Weights of a small contrastive audio-text model.
Model: 10.5M parameters, encoder norm layernorm, encoder activation swiglu, encoder depths [2, 4, 2], encoder widths [48, 96, 192], text encoder layers 8, text encoder activation gelu.
Training: soap at rate 0.0015, batches of 512.
Rows from block 4 of the text encoder, named by matrix and row number. Rows with one number belong to one neuron. Each number is 500 + 50 x the weight over its row's rms, rounded and kept within 0 to 999. All counts start at 0. Numbers have three digits each. After the name is the row's rms in percent of the matrix's.
# fc1: MLP up (text_encoder.blocks.4.mlp.fc1.weight, 1280x320), inputs 128-191
# fc2: MLP down (text_encoder.blocks.4.mlp.fc2.weight, 320x1280, transposed), outputs 128-191
fc1.1118 089:393497529556398469436465551443446472501511461434454500501529588600532607507548472478499515418506604462430589504425483539504440449432512547441568491565545515516557509592495538461555405512503549
fc2.1118 074:471508510491437482452537518509479412455508467420489501506466528521476572450536458459485481461575548447522527465463519531571507377570578483578462520590474446507367500572648414558447463529529569
fc1.1119 069:443590477525389425410453518427476498517464499541497548449500523491538619514498456487492506395533517425473520465457475498580575449469500503501580541495492519515541474466629538432509453561481460
fc2.1119 068:526503527508497488471501498555505442485486531462491364490537433470474425469524479551408480512503454503557558544628413548528531426473513420514475473536555459523455506549376405602570520481570541
fc1.1120 111:477453488502535463492499534487486483387512537485415467530546513516396605503475513534559572479539569549577496505455503499494547419478461452480502527472438481601568425495515503451578443501559526
fc2.1120 111:431461506529456547496541515473468499484432515540553511468469465416487428472487446498408468411540406541554457473489578483559493493507434562455397518489493523540404448504515468541463506583457397
fc1.1121 090:545479462515475439504520472439519562472497517397543586442594466489461558508442583597486466447555420519473564479490453391464499577557504483475473528487497448568438417538574567375523377415475486
fc2.1121 085:517538496530491400546496485486549372496499572404544454524504454475444443467446593515470445542463530477415493515553499550483511465476478460439457558497470477482432491558548474605475511466472460
fc1.1122 088:509508372558473510539563493511430503548353477490460559590608418498463560481501474483438443496574543466563561451406480435501465492562483615558466478519458533494496527547531572560527581455435514
fc2.1122 089:509541518515452453578514531452461512445575501519589429479456516441399450425481463493555553469588475501589494436522532560555561473495624460509450503528556534478442435425615388521522519562581499
fc1.1123 077:464578536551538450528502486558534460574498482564509506459604474491556548550505513627448515398546672465491493415443492500529385496440457488422533485514471476453503468494552538494491478498461456
fc2.1123 074:472409559491492546510434545445450430437468573436437498509414511466565499509533442575534495503587507500510534480565530584512606494542537436549526567525555519489457488609514427506557524455560450
fc1.1124 092:471421428519491437424505503508463507478502502440481468486553569516546505535587498523539445473488597415490657442409487498512440531473435466403530507573540486484546462434497499490610470469482467
fc2.1124 072:442475564499454457480547554459428523367567471545477570514533568492495492487494459522540438473502554537499509470514550453531582417498506492527558505621508523462359597469628447618445503618541509
fc1.1125 054:469519508575528503491478442551559461479605538554473535450531408405485538515557456541446411426486583460538508314439460511486406400506429514523489535462516566494499515461491563581535449457457479
fc2.1125 072:487517479443445555523459514540460454353496458555465422563472505508525503404486460441516508472546395439528452424452450493552495454525504455486474438549512382446423449538445417555543527491461447
fc1.1126 074:371494465525532462408571512405392543554461430505508475583626511486447528506473494491433533461577485486409580437530491526464500441532398499552577519622480504556574540487508543498474545506497562
fc2.1126 091:456419464528480478510526484523523449457458535472436545532506544513487580498489512511493523563533442436568498435522575539552428443474601581529469462610436422548397499535622407560513522551487505
fc1.1127 090:426527477492476519495463546542412519472565477549425446473509499503461565543548499402571457545530471510472598393488434469497397546480543499502463394580528552501575595463546524491525505541433453
fc2.1127 084:494555516568436528521531495493539462461547470518487555538578442487479531472499554458445462482518551526450409560498602481507552477508458398478516471508487488502465404438525461548522536558484611
fc1.1128 123:463495510523536517533481452490557498496503468417453506490631443485516542419532486590504517454453561489491496470580457383508498514430447606489473470594471472407494531552469576482555469513540498
fc2.1128 116:545509471472473489432552537517422478506517570566539474529380551499477468518470472418517457529555418556478497475435546618452493467620554417504551541431501506591493496436605413562489513452443484
fc1.1129 080:474464411523520460487460524518540501521480521508487545382545539540571585560569547502503499420505546444512458430477400644423464505540570467516542535476489461560490496555565543523529390543488561
fc2.1129 103:407526505499540451547533546475491444489521527557439488409566496500541359439507529552488549489459484477505435489429385587490515422504462482522471476594429454496456475418497586509566594528469455
fc1.1130 102:482550551452450489484561481560479464572643483537450515485533554503435474539618446466573523568493532460531453515473466467436488537498502445536486498416472516423482481505549528552449455530477506
fc2.1130 126:482563502459492597454462555517534486441501524529482493474478498517491432458542467439578557476579462444617363491535563523470455460592454486483433464428498503428423497504522459618492480472493490
fc1.1131 102:420477489509427468421496530434386435549492513434415487468510583577509584523557445468558495496497562396409568400407483524482437470431480514461537492554516561513533440519461533438568433505518494
fc2.1131 077:465464482472469531485483493444438436494460446430472552471482479492513572447475481539514517492592495496580459465481512597606516399543540474569517495590500404532341467542596446499482486537480578
fc1.1132 070:379509494503494428474534509424457577619487473515552552548568459437439609573515411479459488459523560488486571432376504562530416496459434454574557499572493463554545542444608580589448553400464590
fc2.1132 074:442498461478396471460486518520469430397530473523502530463503472510485561477528437489497522473551489417470516432443521499551473410503518493542477506587510411511405468434604360584471507499490560
fc1.1133 092:479471542496441476448470493548509515454519443497466508494618538571499504557500454464448514465464443523547575529502542481558437541448515582524444476563417453482602461549538488438572469501531479
fc2.1133 088:470532459504537513641493496488433437447481564487496445514476483481460484501512459536425504532505486421414469506540571505509587517499505442577497559509568464483403398460536448615464601588407564
fc1.1134 083:437399517521542499476589417447481509506535498499489559566556413446474490435570475404466525518426522542566394451502527423481487451478543503579478616430443487530550540472486558562455604519486490
fc2.1134 083:423525480515529554597459517489524460558580567499465539478468469467415433537411500520537464477420436520466475460447514524539552490457475475437597461471466542505449531449503500521579523519547545
fc1.1135 089:456485507482493472549456504493552461537380422518441564457439529498454510526536507558508471465515525478596561534405491448500430447522417520549599542535537445474546531542404500445403516451501483
fc2.1135 089:503553481571577465572573494504482452423540479549531503499507520494472461488514449480495570416531461467474534466494550541442522523504376469556463465520482616516528507511587415539500541474529553
fc1.1136 116:592474472590471487474574400521515373411420484500517486461495535508456522474588513594453472517474485512567536473543390446410466477489486513504536467421496534371480397505541474458558568529491394
fc2.1136 114:398529489465522521530450607506498549562573499461472503541539451474542468503459498470534478500529550523419460497459580535563537511574538458481465501563499433603498605532506487545452404455525568
fc1.1137 126:538476562510585424489495510494477513438444559455516464409460549455525471487462513536530553523524527556475469436586492410497477449557516518578554511510595481524519520557456557447496437512434487
fc2.1137 116:472496428462428574486509479545539459546576404478493504583562425494471499510575507462443433475512481439480525538429490621480534504491480494433433464517417512484452470435561450540534575501544521
fc1.1138 089:438481513571469467412473508416482469532532510403422510514556574590517624536596455463525500453430583409479522454403462522521445502457521546411552434571559523521532501529510611523546394453536498
fc2.1138 069:471461503515411525454501472498495444440545461465471506470474519537487541422511449511518510452552503439573501504504492546572504429579579518561492495591516428499346498542613400601428457488527569
fc1.1139 120:481457549460431426463508529516469531479497539501479510439515492463568522484556458447561561500521489472512485435571477448437535421491475475460454491485452567493505526541422519439461513413446529
fc2.1139 118:490557405528596565514492491514514408494451439508500460554486489481434449519421504594455412465462564548454499497441511553596498529517541544570511503512567448471480500450607451548498509581554448
fc1.1140 119:550508406485463482508487463442518454548596515596468462506529567590448551525480464468473443501469510419508505532494480501552512423495429481462460551568433558559516457605400413541527550556513535
fc2.1140 116:391465562487541479542476501515502507477440489433512510517482424453546488473546518529530589434495525571522481456475532477462520584511559513502541458467533439420403514426565589482462428450497450
fc1.1141 087:480527484535428468502449449537360471469452523442555468423586468505421500515436444526520480432509574368516500547590377584516435456394577509475476484481496550442519520463561503388507447481502480
fc2.1141 088:519549533456558434617452474497486526482499445502524485427535530394486494464511537519484524455500461495443450433497609476467496562534442468529548508487537505436559463512541524473442491562603507
fc1.1142 123:532453425576462462541522469393525436453508451507468433537456530417468479524489487498527602473522485544546513617443472428456393410458444378547595476462524536512456491463563554419567498446573456
fc2.1142 115:487533557422559507493457518587476537549493510528493521460544429541521517435535518482454416499462502465480490386527510559513608587580566641442450527529479439460543525503446409604416498556460532
fc1.1143 121:521458499547495488480532419445546516513460397471499529546458457461569538399508579510536544519540527480574543557448414408508529597568523464390482416419614527551479508482474560595433546515557461
fc2.1143 121:479554500464537542567432579579431516454541582516474443469523504523454489574511468457493486535465442556421485431569576600507498385401497540547495587565441466433559504524535411432594445518475531
fc1.1144 085:405523372529501531546534495434458534451530515472476504583599437461469509489475496487458502471490615468510406399496481459535505601496548533394550543483452559485507554513447433535522511479480570
fc2.1144 096:573452517478494511532526412513485569519517572553431478486495490393394514542503507519528481458423389509403564575457447513520474444457490428514568571448519542403498405503478475524426593495419473
fc1.1145 070:358528493509495431466492528453403521627498479516513520529562500454464591541469464457444502494507565490471580486408496580491449451414445463556552468614489459554584546463598559560450539489467565
fc2.1145 075:434485491468372473496515483565468416415495409526501521472497494525505584473510468501499511505550485441471561434490476484558486416512538492578488517607529397519389470442597398548477511534520543
fc1.1146 109:552469424506566458485546502509505485482500472505538456505466653486548577507494505485522521542481469535613519600546431450545505514470477571373483513428469444534497569516517509474515421496537480
fc2.1146 100:417541561465424490513457475480492526501505570466443508496519395504419458492476491526513502497502528452384461388457543547462510446591569400642490501572546564513440460449516443553496512456470515
fc1.1147 077:549502436582506436503547390547537468486521472491555510535574515445493461513511497473557535443539503450468550510485441396558417490457433485465513411529443510468505460463607525466476476487605501
fc2.1147 066:464519461473416522462418597534484464477568523520456464457508516447440520476562506523491493482566493472426535456536443547584556474453471390555470470451525456443448515506529331535443543499453553
fc1.1148 083:509554385668519591481586528492447412553570431614508464465562476427633554474501461585497426456458558404450510503474446483484519479471527597504526561551597390451456505538468532513525468434546464
fc2.1148 089:528483524429449536554425433558507528462536491520518457501518494435474550585475592503512534469487519591436523529537484444465579473433576402531456574382499499485425537460552399505515563496436582
fc1.1149 085:399532551579449484449665544524481544426521567480479481571530490452547485500533500457469505505542540433508559513501444423609542531532562499511491516511490494426412466455478473442535546526479512
fc2.1149 095:490504473524529450569472527555477546506489464476502437440463428421466466582527528494467431481529514559547500524450455496500601542518584496539540548475489527505488456472445400519518554511511574
fc1.1150 083:461464465519466480432478502509515469582557545605439487475523449552602491543552522628499425471540483494479384397552441529450398490533505547512430429500517442573453509342499504499492519436509492
fc2.1150 087:467399468486477552545497466443559473529527600544491410428504494466457522484367519503588481486543487480531403549476544437465575465514578402441455584567550548490593436513505415541409504478431529
fc1.1151 104:458513560577530435515497425495549529512515541435414438471544559487643583598552521507468454508541573559525515440508477542515326477390524516478498517582514503540484517514561538527505518466492378
fc2.1151 133:456417566577520473510408510491543468457504551486437515487514531507580552540546443549531505587552513513467491503587477620465526522534505468547518523538578516453482487592549449473510563479477416
fc1.1152 091:520431470511558570494423524511468526552608516614485440467540491480399481491467528364626451470539588558407475510400481470523489552480487435458431479487434445482492557526550560589502559507485449
fc2.1152 085:545516523444439382584494448385582483589512528548553422505394465469514476486581445523494522517457438531562380536537425542588545488502535501460490552481486540448423441480453550538487525463530526
fc1.1153 064:354550480501471462462535522493448549547497514525485483516630519399387496504588397404512579510482513458442530513412523529470442478452454443501558508552452484532575573457591571565431531456488533
fc2.1153 075:418518453466464560473497521537472465389498492546521491430483500515481523443531459456609534478574475412527450424521511496535485435543521473500403530510531454471367500461606418626510463491552482
fc1.1154 091:473547467501535556466455571557444542546541479607507463452592494486521384517620403500573561413433501466498437455521518484438473465507457551547498446427537485406545494402598473404528461449538442
fc2.1154 091:570653484475514564520523488467470469436518551558546472474478510424449445473519452424522429432543360483413490426532546524564525458544521435475440535423501465482388477549538481672472520471545511
fc1.1155 087:529498504512551452466427535499414485479500474510523578495546521590494509511438589463535529517532490481448507438508411450467443507512475458450423431508438430488559476479461518537502508526570505
fc2.1155 086:546470483495520521568411521464468528527516530583491468465423467485474473479459437553570454491591464515508448468495529646648494468550482498478541448525485466515444468522523382442525595564486542
fc1.1156 090:567415499462443452499461511470533591528525546491557549511615473452499544546561341524527458473501496433506465528442526494564432468530476499617492472468542538489513511473466490447546394512550504
fc2.1156 116:414628504532448536586492444531522490505455438567499472539506453456541541518576445515485495463538466466562547448575587590599516397466509422527424470507487462443371458508592411606492576517478527
fc1.1157 101:482479517543558456514481500476570515423507512417495478530535488475400537462525476551572522540523578474498451560504456483438453392476508419461511515412400508591548437570494477438618470458533495
fc2.1157 098:460449427499491463566542520501489504531501505532535443524469455396491438518488421506445518453551383541496449431509605494619483496464386535491366548454529492488368410489482493573480520515477448
fc1.1158 108:463486504456416446434560464477443475496473492422441501477472575575541591481562502506548497525473602416466545432439445467458439504459508544405529527485484527512528486522449574437566408520501486
fc2.1158 065:435482426485492540477518513452451479475388420491594437423497517375476517464533515527511505563555473520533539510492569455532575444486525525511473593485572450454378494550579508515449477511475571
fc1.1159 106:451489504485435451468514519447413491491477471451430513468544558583531554481595466440552500505475605426450549449375425522512480460444503545389502501577521550468538494525448528436570455505542485
fc2.1159 080:453480513450458504489524528479460518444462411459478510430530473465471551436510501525530467516548558482519517433490456601628528381532542537528513524580502431501366494552548414518497496590513558
fc1.1160 123:531520515475589549372492490578501501433490572457562461467710540441572519471477545511531447540468479560460517438486552487494438508489489528578487510512495540497573448554497490495535507441500417
fc2.1160 120:472459515556437469602557522425507474572535488531422567531327501573421485550523442535492523454536512452511449534521444511529584472503519459465498476473495465530413555434569521501443495528493556
fc1.1161 092:415538573430488518488482412565564433479495388559478541441484636476509463564551511537533540462566514463497497506489477567486466506443420426550539461491482519497562506377586538485463578434487561
fc2.1161 081:538537472478429385526516516548451543481560582540522476591470458368400473412436416499455511486514466498473446531546584448486487445554523461424494492567482548482497460501535429534526447547581509
fc1.1162 121:537477436419475492434473490496450489512449468581418552562493511458497444471520373396468531435523580515517587463636503419490489489371492442515523484449498491491468593473451433520456544419491508
fc2.1162 111:464512566562561546526526541509550514434511544432583477436537517527493561465478631596503470551472460490478451502387491534539497510631455538497437527573513523500569429520543519470560466596495509
fc1.1163 128:550494513481440451498529505480487443439513528495509479461473530503531381578494473516492534493526542537635408481586488474508426489520434450524485465454559529464468555631546505422461566491510509
fc2.1163 121:447519469529530544475480503528484551563492479483473503545541473462512610407492513490507482495499468441329597497397529516482574517501550519451502548514452466525529447378502478607575420505455477
fc1.1164 100:544382473465555426440507426514591500602502497440526506467484614496617509467480574576472418490409515433451535485528437518480414449537450467494537420513526511507557435445438550398480535404437510
fc2.1164 097:471476490488498427502439523444430456471475539486490387530459462463487490454518561426483483546498526530362371481456545522497571465493548379474527504475480494589452455466619474494528545563492568
fc1.1165 095:435462476488469428460484509458438435445485493450457490481525552560538534485636434508542474491501603391481550474448461441572462489483538511393502503533514488467561493443469524480606425450534506
fc2.1165 070:518531493486458557469489520446451474388446449440553488506540471424457457475470467507530497504595549445505573449519504471598515398513524379502468417594532397457389480467561458485547476617493535
fc1.1166 095:598599368547459509433557551474440432502538580444499552461563520461505529497443439574515465506476486435403537592464428543357474439496529533539466462436530565498554591563547576579485525472516561
fc2.1166 092:540701514467548467554465433473493512544556483510501574511471515464425497542539515443484515488473558551421460518415525505488523454465545454529469487444548531457518474392546550450500553639555627
fc1.1167 130:377493454442472491516489527504586568527547527508464542508369538523509502499418460432425469508510580517495491542446461527537608474523562534453562510472502530439433525436422527401540521497526516
fc2.1167 128:630530565546540492458488479527414482452433455538554454482636475487497486483608577536578532509488360517519524451553526493499390558496429495529465476541507476545560489561583477604478464541487492
fc1.1168 118:483493500627379431474506457464482505563460486566516573441651524452473525475577401515536486562477401513463447466523407418434443557504500553465452565412454512640520466489577539504473491468518484
fc2.1168 116:481474489410615531503486544492537481460521517434458442583365480511554516508419587465487498439518572475534542483471567531563551422503501462532531419571531509364455502428465414524510509541457511
fc1.1169 106:500499523571498496482446476492499487505478509542480511513405521475537604565403420489441530432502584478558619494506430394400349504513449448486429550413533488553560498453454512620417518528496462
fc2.1169 099:465479522467570530482519531535527500494534507396537511461626482499465436442553600518551413546530455537422358537523576580547659491483542533477518475576479502474477495517538511319555460474469482
fc1.1170 076:387506528518439436474452523459402519608492474557534552537535489364486561568481440492443499487527540500491571506425485513483436443467438464587597472606483439546544547486620548550447523417475576
fc2.1170 084:453507489487383471479517465549469413441513453511497505472504456495497523490491476457469512483543491466472574442471506489559477444518514442538488470599520374538406469473583428553488501519508581
fc1.1171 101:432457500440461445446488536452448424480484466507460546508453548527511523468605507506587447508493562419430576377449469463550384451494432542467520536557529541445491453502502503407557439455508474
fc2.1171 085:413501538515514453445524547527507348486456493457537520468452567446512528470484525503390485542533508490524489462529466501568569403547554510522406539560499456454364496516621418504528458597530507
fc1.1172 080:403541524489457540480470515441502522536476453508482538506510541462519582549584468484522462448515535463492537491379432465500587438536395527570386565495464559502490477442527537519532486498402445
fc2.1172 076:581545452633485491546516527565441493416446579527534497473507575528458495539485503438486469600619470500424502472551540579588525471534450482439442492524528475528482494493529408552540451488471501
fc1.1173 065:437482495576487397498489499483470493561444515503423435547587539433475537559568420467510535472563552520460521505422565561573357464387483438550559471550429442543550589454578555558437508467475513
fc2.1173 081:452475584573434500539436462514501447432489510475448480501494498485545582478580410525500518575585490504422497433578485588542529466512536451558464508595500412446448471515582387526537510484494477
fc1.1174 095:514527373582493483454543461486412575483440511523456420588491452463471503555469577548513501418526505519441524534436471483489538533530441479509446486417488491634443497467569488481606529485515491
fc2.1174 093:460468498529527478553520547577502359563533540380404545448504536503486443473443510508525558429539442498479501477508453553511511415440525444439445537632483436415489472545541419611499545482530562
fc1.1175 092:531512443498510429488550540489592441503521472555487505487541561544560506456525472601486432568551468540453471394478396501397498456512463582409476551410489425486520527478513552485531580464490568
fc2.1175 095:554519517517450502544501529549438450533425544515486478506528484493387499523493504462469476397504564516491477538482586563522596449468468497465501565537583490518394497546474428497567448474526525
fc1.1176 119:579468439452525457564451447540519479493623503519508458467422540544492424571463528487479523475499515491588508596594516452427500532579414537499467434563547527505397470552500469493600474471496518
fc2.1176 109:434506532516469536429530553461505475525373521486490539505627392457496592422507468499541500505518457476428475379366510578538494425451570484480537582502455461485576555465469499475376517556506459
fc1.1177 121:409486624447489470494463529529481463512556443459539541475516548530498487477423511615486500488523465543551452401516566424428462501534506503474453389421454461504510475475443524495577546455459428
fc2.1177 115:605542387582498509518496479500505529468440580503447478535521417474521506497566457432507483525504542474424517559547373566569506471485527495540515591550543506506456540495584444477472435559489556
fc1.1178 109:438464490452438471448504476442494458521455547449468458488574581640551540462621492491546499491546582432446589454433407441576494498454481539399525522557543503491548501508486557433599486439521469
fc2.1178 072:481556517453483526472514508399395445393461461479545467541519470400455532442508456552449429539585541460488503412522470565573509409485588514506483496548535393438373407503559518558455577622416545
fc1.1179 084:467523494504577478514433483481574478540503475544540451499585540488499527513542498472631452490506527501536506397577516482489550481498550519564501408582449545495455588511522466475572511469497436
fc2.1179 087:531460487479446533539568476504525436529482535489530484506453479444381569499415482533499480506508516527484541500417614553506547504508513431578548596442534484510435539502571452527515571566526517
fc1.1180 123:489471490555510415520494517464482492501508543539483508561603522489504576417524522516484429467507468548540488460515556393466432508515485486490433533498524565558603554565479568485450397446529455
fc2.1180 122:513490533484486567434511483519515523495499463446506506455450467494502415588498480495498511512539502463414497517485444535531530460507523526489546491480467433454394458396545427525539594568481512
fc1.1181 101:430495494449435456441511496464437458530468489466430502491499559600527584500618466484545490455473504428458583419420488489555454478421462568406525550558528567453541511516477592429544422469539499
fc2.1181 074:465459503431460507459469518532489447526476459520531452485508477471514618486495458514471458514525489484554506512437521560578562430501578472474443568566469396454362518515614441486458454534472544
fc1.1182 095:406564417459474578516669501535397441530453516547507503462598484405598519523487516438436451453421603522521432516553462446542508510440432522491510574468570491530503484548411510515543536516457489
fc2.1182 085:489608510498556451548493534512418562460586481548541515561516364442482481472524537562494467291481562557413549480519558416474578516430492465484547582445524544454508504479483393491488522522538517
fc1.1183 082:462511483496487429510472500547469580502470467542465563491537509524660483505482458612412447518526436617476493505485438484432508471564503564547495485465594420448486548504580608512527446421487514
fc2.1183 083:438387506418483466501428509541511493514465553468518426492511512506479528561527465467544493437539563465437474534508544509481525508429479480501539514509611503509490465519440428504497565524470530
fc1.1184 122:480480564419495439462463517437573482481539474529402532580474542533510561547529557512475456555591542450520489589460394503549492486577476573531605515544578471552402561563498541466444418553503543
fc2.1184 120:471533419578496508523500497539434527514493552501589481435499481486542455455481474484516572452408426505488521433497627480457476526426496405479422499477465523454573457458473457586578527458465475
fc1.1185 129:538432436525522488445506474422456458462514480558474547559583500462499529491504457409530500496438554448577494512528471439540510549479507534472482458485516573578546628601534522424490524501434528
fc2.1185 127:469545570437512504587479570550518540525475546473524427461416508548498489531516558550470532494544467582419460438455519553510496462530469488518499560540486431436450390377455465559480445519545463
fc1.1186 056:415557437537471502497559529482523501516495499502474504419612455581418519425508426526544580541515530460513467449400451520407434446517413511542519527585410527513562547432531556382529455471492465
fc2.1186 067:431548414493477471463444472526418484346522485501515522515477535484543504454513468469484412496552403424484402454488464492586507448572522511556371502534494419536401525498533352562519564499525515
fc1.1187 086:517460504498506440479461530502554516512363455431478508427480515570452528494547420526468551464499420449466616506485517530555385464449470532539570536570599508490543566511496521465474442452497469
fc2.1187 090:524517608523520534582447444612560512403518474498425569441537517518484455519485554553512518428468456514478564532478504544470513483542484565550545490515523570503553451512446486516613523394584610
fc1.1188 083:417524520455451536482575514461457459551561415554444465522611568563403405506610435476568560529526568443543459502497527491444475462469485500487473519469422466481488539455505568603479425502504563
fc2.1188 110:474578482459494584464492540496544491428483498515477487509465511530494433446601483400570547503598447432624396499528551518509458444600474497519400465471457431432445481498497452591507478454481527
fc1.1189 122:467445551531553526486513521549481515537493490512571487463562634437567612450549466572539545443553510491590487370552523511392466514467481612407510469468434550534510546512446557418488471421442517
fc2.1189 124:479565458473454475484462492489512460482486532450424520576434380540417435532470516458444490535478526520418535588474487472583563480544519404584497553511541429469508443462558427549530532562558490
fc1.1190 080:523415479494523522483508505553435559535519520551447567584545445423428527478491581465513505463475614512539434434459505498539440496529491489500443504455416558468549479434584514474510558451398497
fc2.1190 084:532520541444414498470448487631401586508549460517473443459588467458409517523493486415384434562577518553547512500469583467496553533514580418473513506439484501475509546493466543480513523479461531
fc1.1191 082:414510522482453493476508556473469478558509509529406495574661554497464410496595411448515559520452534478436448565470497462460456473450460499487516555443523495517622574565555511500526482506519487
fc2.1191 099:438558524440470557436499586499521456426536518535515511445458518525475456448521444429582507455593465437611446486537502485559512474581500469497430488453547460496379482513550471605482456498523475
fc1.1192 088:433534409471565441545562503464498540563421516617537414460570463481444499522470509421495485455359549531471450468495511506469599507499513379468413538462463519503581500511512514576480535479462458
fc2.1192 092:487505496533619456509523433427482548573466518564565420429364492436458505528460528610548407436395485562473446517536456464493496546564441356491512541517518539518491529374444357512507603461506490
fc1.1193 090:539626439440490512560495471477476505495459516475395468562544491524522472481522477520493469394478511501483515510465501478503519527570506425470408467583598504603575626511544493504576400508385499
fc2.1193 084:511553510534473526549465496585505387447446605454479477534482436472443458442550538415520596643534488433483525414417540516467468495528587526557521400480562478413501568477567431497543576529524503
fc1.1194 112:499425513487448479459515548345463487499525477518523573460494506576543488566455462556496507548498563530493518474589485483523565477567582484452444492515451522506493431594450509516510517440490491
fc2.1194 100:461597457510555542526462462657563452505491522465462438544530483415458514463599537434515513411491459494494509440416554548544455496446491523540493506483523439452457533430577450499511476544457497
fc1.1195 093:570510442575540450471553514445400458548558482485536455569560519461546584501470469533527421507510500577525439481437506485536453488470473518448516571520505519603588555469542507483484548489416534
fc2.1195 090:481504455508494479531501568607490467460468589515526436457497510462433483393517526490527613491554480481439515436489508477479595492511532439460405458590471461494438493411495617548515590531537486
fc1.1196 119:536446397634374462498478530401508421507532536483478543491477456608481496542476565502537402554520480520512423463526518405497525446456523533500440581507405562440501497462557502500461519420530428
fc2.1196 115:439496563396636514520502452595516533497481470484526475520513540419510545460512436521496612414503536440493557471507507547488488530562490468462475429457611431530485509546466491510508479575466572
fc1.1197 121:471515476478464493548457496450489519528543508477537503558502572469593515582529467534554454429501491458520558518536432449491547602547550499477449460502428497524453494545525500479540573443515503
fc2.1197 118:507520511504526500488527507514503467458448523539452508430489415513395497415498509476457541551512520599510432502466574597501454422482497528548539563498554468466498535479521449517479416555515501
fc1.1198 089:446460491557444412512434468419481543400450494612588460433494503484461603517574429514503436496555587490444492528461481406474458539491582537555487547446570475487401489539579487513599412471548395
fc2.1198 101:535537476532465575532399409557489446497444582529462477556490496448483554572481459450520489497507531450484483462575642498566586439401514412523471556462518457512440463430587371590490595502508567
fc1.1199 074:438513475555490470505543509505505545577488521545511504519571450387451619531484456443534510476451600521390574466447576498522509478429458489518485469570502477452504587395584602619477542410534587
fc2.1199 082:410457477559444595538445518505508456430544503507485546409511465559445541436483556538517529511551418494469517415528525446518530410540561543465387479561496389519415469450571484559531547452522486
fc1.1200 062:415534474505465427497494576366408481528531498494433491525604511526482513508546494502508593468545583525436545483425413525487458448446431553480522494619510525505567545552539527478522486477501544
fc2.1200 075:439524469428414471476514524493518449383518473480491492519503528548497535405512488468503499495554472453534529466534494507591528390585551499559438492611483403484339464558584349543483512534516545
fc1.1201 114:565496439358474557444464540439481481516568482519401503537477517503525540527565407479463464500556594506497521510493535564476518524518487530489505497498421436441498476541461543457527571464525460
fc2.1201 105:416503525620556417576493476577512503491437520507575496462527502506487491464459548522545523497444470500507437479503476391505487506536538498485483501513548534540455505475576415560494399545489528
fc1.1202 085:528519496564555510525461414561471489462525468560408512438551498471466516440542528505558549471503635461549420516441494411526549461488533559528461536450425571469587495419530523496517557467461480
fc2.1202 082:504530498499508481500514492489534577504476557452569493485506463456494475494428507486427480496559498473528494419512527460556468508525502377484554527465432460465465499487536399549527516530489522
fc1.1203 127:510520445514522602461482440554494580586492522550392517464535469507500575481450450545490448458496430413454580559506489408402455573571501572520467497502452512530539450557419490548525448513524456
fc2.1203 138:489474594502476411507505534440499433409480489403599521505505552493534457511526569467512555574488538588533421457491495552563525398454505433476520498468575503480438540426565472459477541477502510
fc1.1204 081:369484472485546442452546481434466508524528563529470477482606552520491488523585479460554516472511476507473471411470463465467425564490450437530501523465570495562498506512551614468519527539495419
fc2.1204 116:447465512468494515443452591516507461403494516578479532438476516520494475453452454515605559477544487441543397478542517553500481474579480486489489497455566539447419483532552444639499526509517447
fc1.1205 087:468510359495431510452506517549504459616526487507556618498624488537495518451536454529509525470535565482522561509481486470431547501440495538477507485453442536458528514526541387449571499433495407
fc2.1205 078:464530503468489466526456462514509438410471505442491452608462440440454492455518524479515484560604535481494456422485546556548525489502556432515381533511504446474402490423557521587514493598463499
fc1.1206 125:491472530479529437449486528559475471486571516480490517490480512570537525394563576548438574556489440504614503405555493411518520470460564462492502527441456518459486563453542523506485443484494471
fc2.1206 128:463515426518490534512496496461506478521425507463535492533520509437444478573448437526604443480510551510364487566512501587522501528543443497503489513564540497540498487563466457548507505529486519
fc1.1207 098:396456473468480499472519500420432434495518451444420495453522608550498557457578449496541469448482600381458590386415447530494425493374517511420558530534488502454551506472503523481585449514543551
fc2.1207 079:489472513467454517473545511449478430457460452396493441488503533476458569414507436536511485488582487501545525444512487575568512380524563497539489500585519463497355484469598424514509456491530563
fc1.1208 106:464449413498596536497532498403477573438419500453476522524574562527501550419502525499480526442548447541515546505549477489440436501546427542511525535546504450565481530458531524486567581610529435
fc2.1208 131:424430470465499484542489482507534461454468491478446587532492603542534509515500498531481500545457515470568426470513567574442433507511570615477498454533444561484482557542626447493505557546481395
fc1.1209 079:502489447600496486456546523447551483555483489482516498493501486437529591542511532576508460514447616468449569412547463602477465448450509573467457558463460445473593543388511504516497514443498570
fc2.1209 068:517466461543511505511411494494421456510538550456438552592518450426399532411445459485469520483534435496469509494459511444501561518573537464505499560545503538459427501510645371546523516514509461
fc1.1210 121:575536500444469589412543501490488466479417554415466499456460352544500488434565402586513454499516422469519474457521531528530446530557479499465531481495523465429491540547590473520563499542484456
fc2.1210 113:367471525588532421568482482512487484494572483584523497491576639486505502553426600472518535515492568529516543536490457485489584419508553469560472516489499529586490472485477475516451495435534541
fc1.1211 094:496443491437507442549530411558564514530511549471461507415537519545460522455541414504489420498544505480518527587513500514544497518395467516558502517470495533499610584536565463441561593512542414
fc2.1211 117:447594450526549494561473540507514520455587473559563572534444392514452503429447480509494548377570452402545448519471594547616530534460435427528493533445513558515430430594499498602411486589535508
fc1.1212 130:499534605432484500529523488491534563478517511448497506505589538486534475550470423438544499509588488529471519584562545489553589515494486504468482437555468489456521499457512523524467534452473463
fc2.1212 131:477498359570493492498471505482467434516449504565477513486437467507441534481518568541427501478403523493512496406453477526481405471499500485517514564452543478573507515524471460506566474570540535
fc1.1213 089:438473491576496541469487518470542463570477546612557497445523557530589558576488529548496443498534438475514518498582490419508474478503429561555546510528533478419490554413490488506485541486491389
fc2.1213 085:491418446501539483593527428565494473476506505475447475458439477432485522429445484479452485387441535496443514381498571541517542431510533407490497549473559547499498450451624469442491459523470568
fc1.1214 086:491450433514544524433493484524494553556411516489601495472507478503502598497526531599498507463522530485539575477467491500464504435467467509504484501449455534430552459442593550510478440442514480
fc2.1214 075:545507531438466460507459524463422376514502507479562471489476548425439480524466464495515495526535488537469455488535469509545585549464430431451414533523554422492475570521443467480478563499442500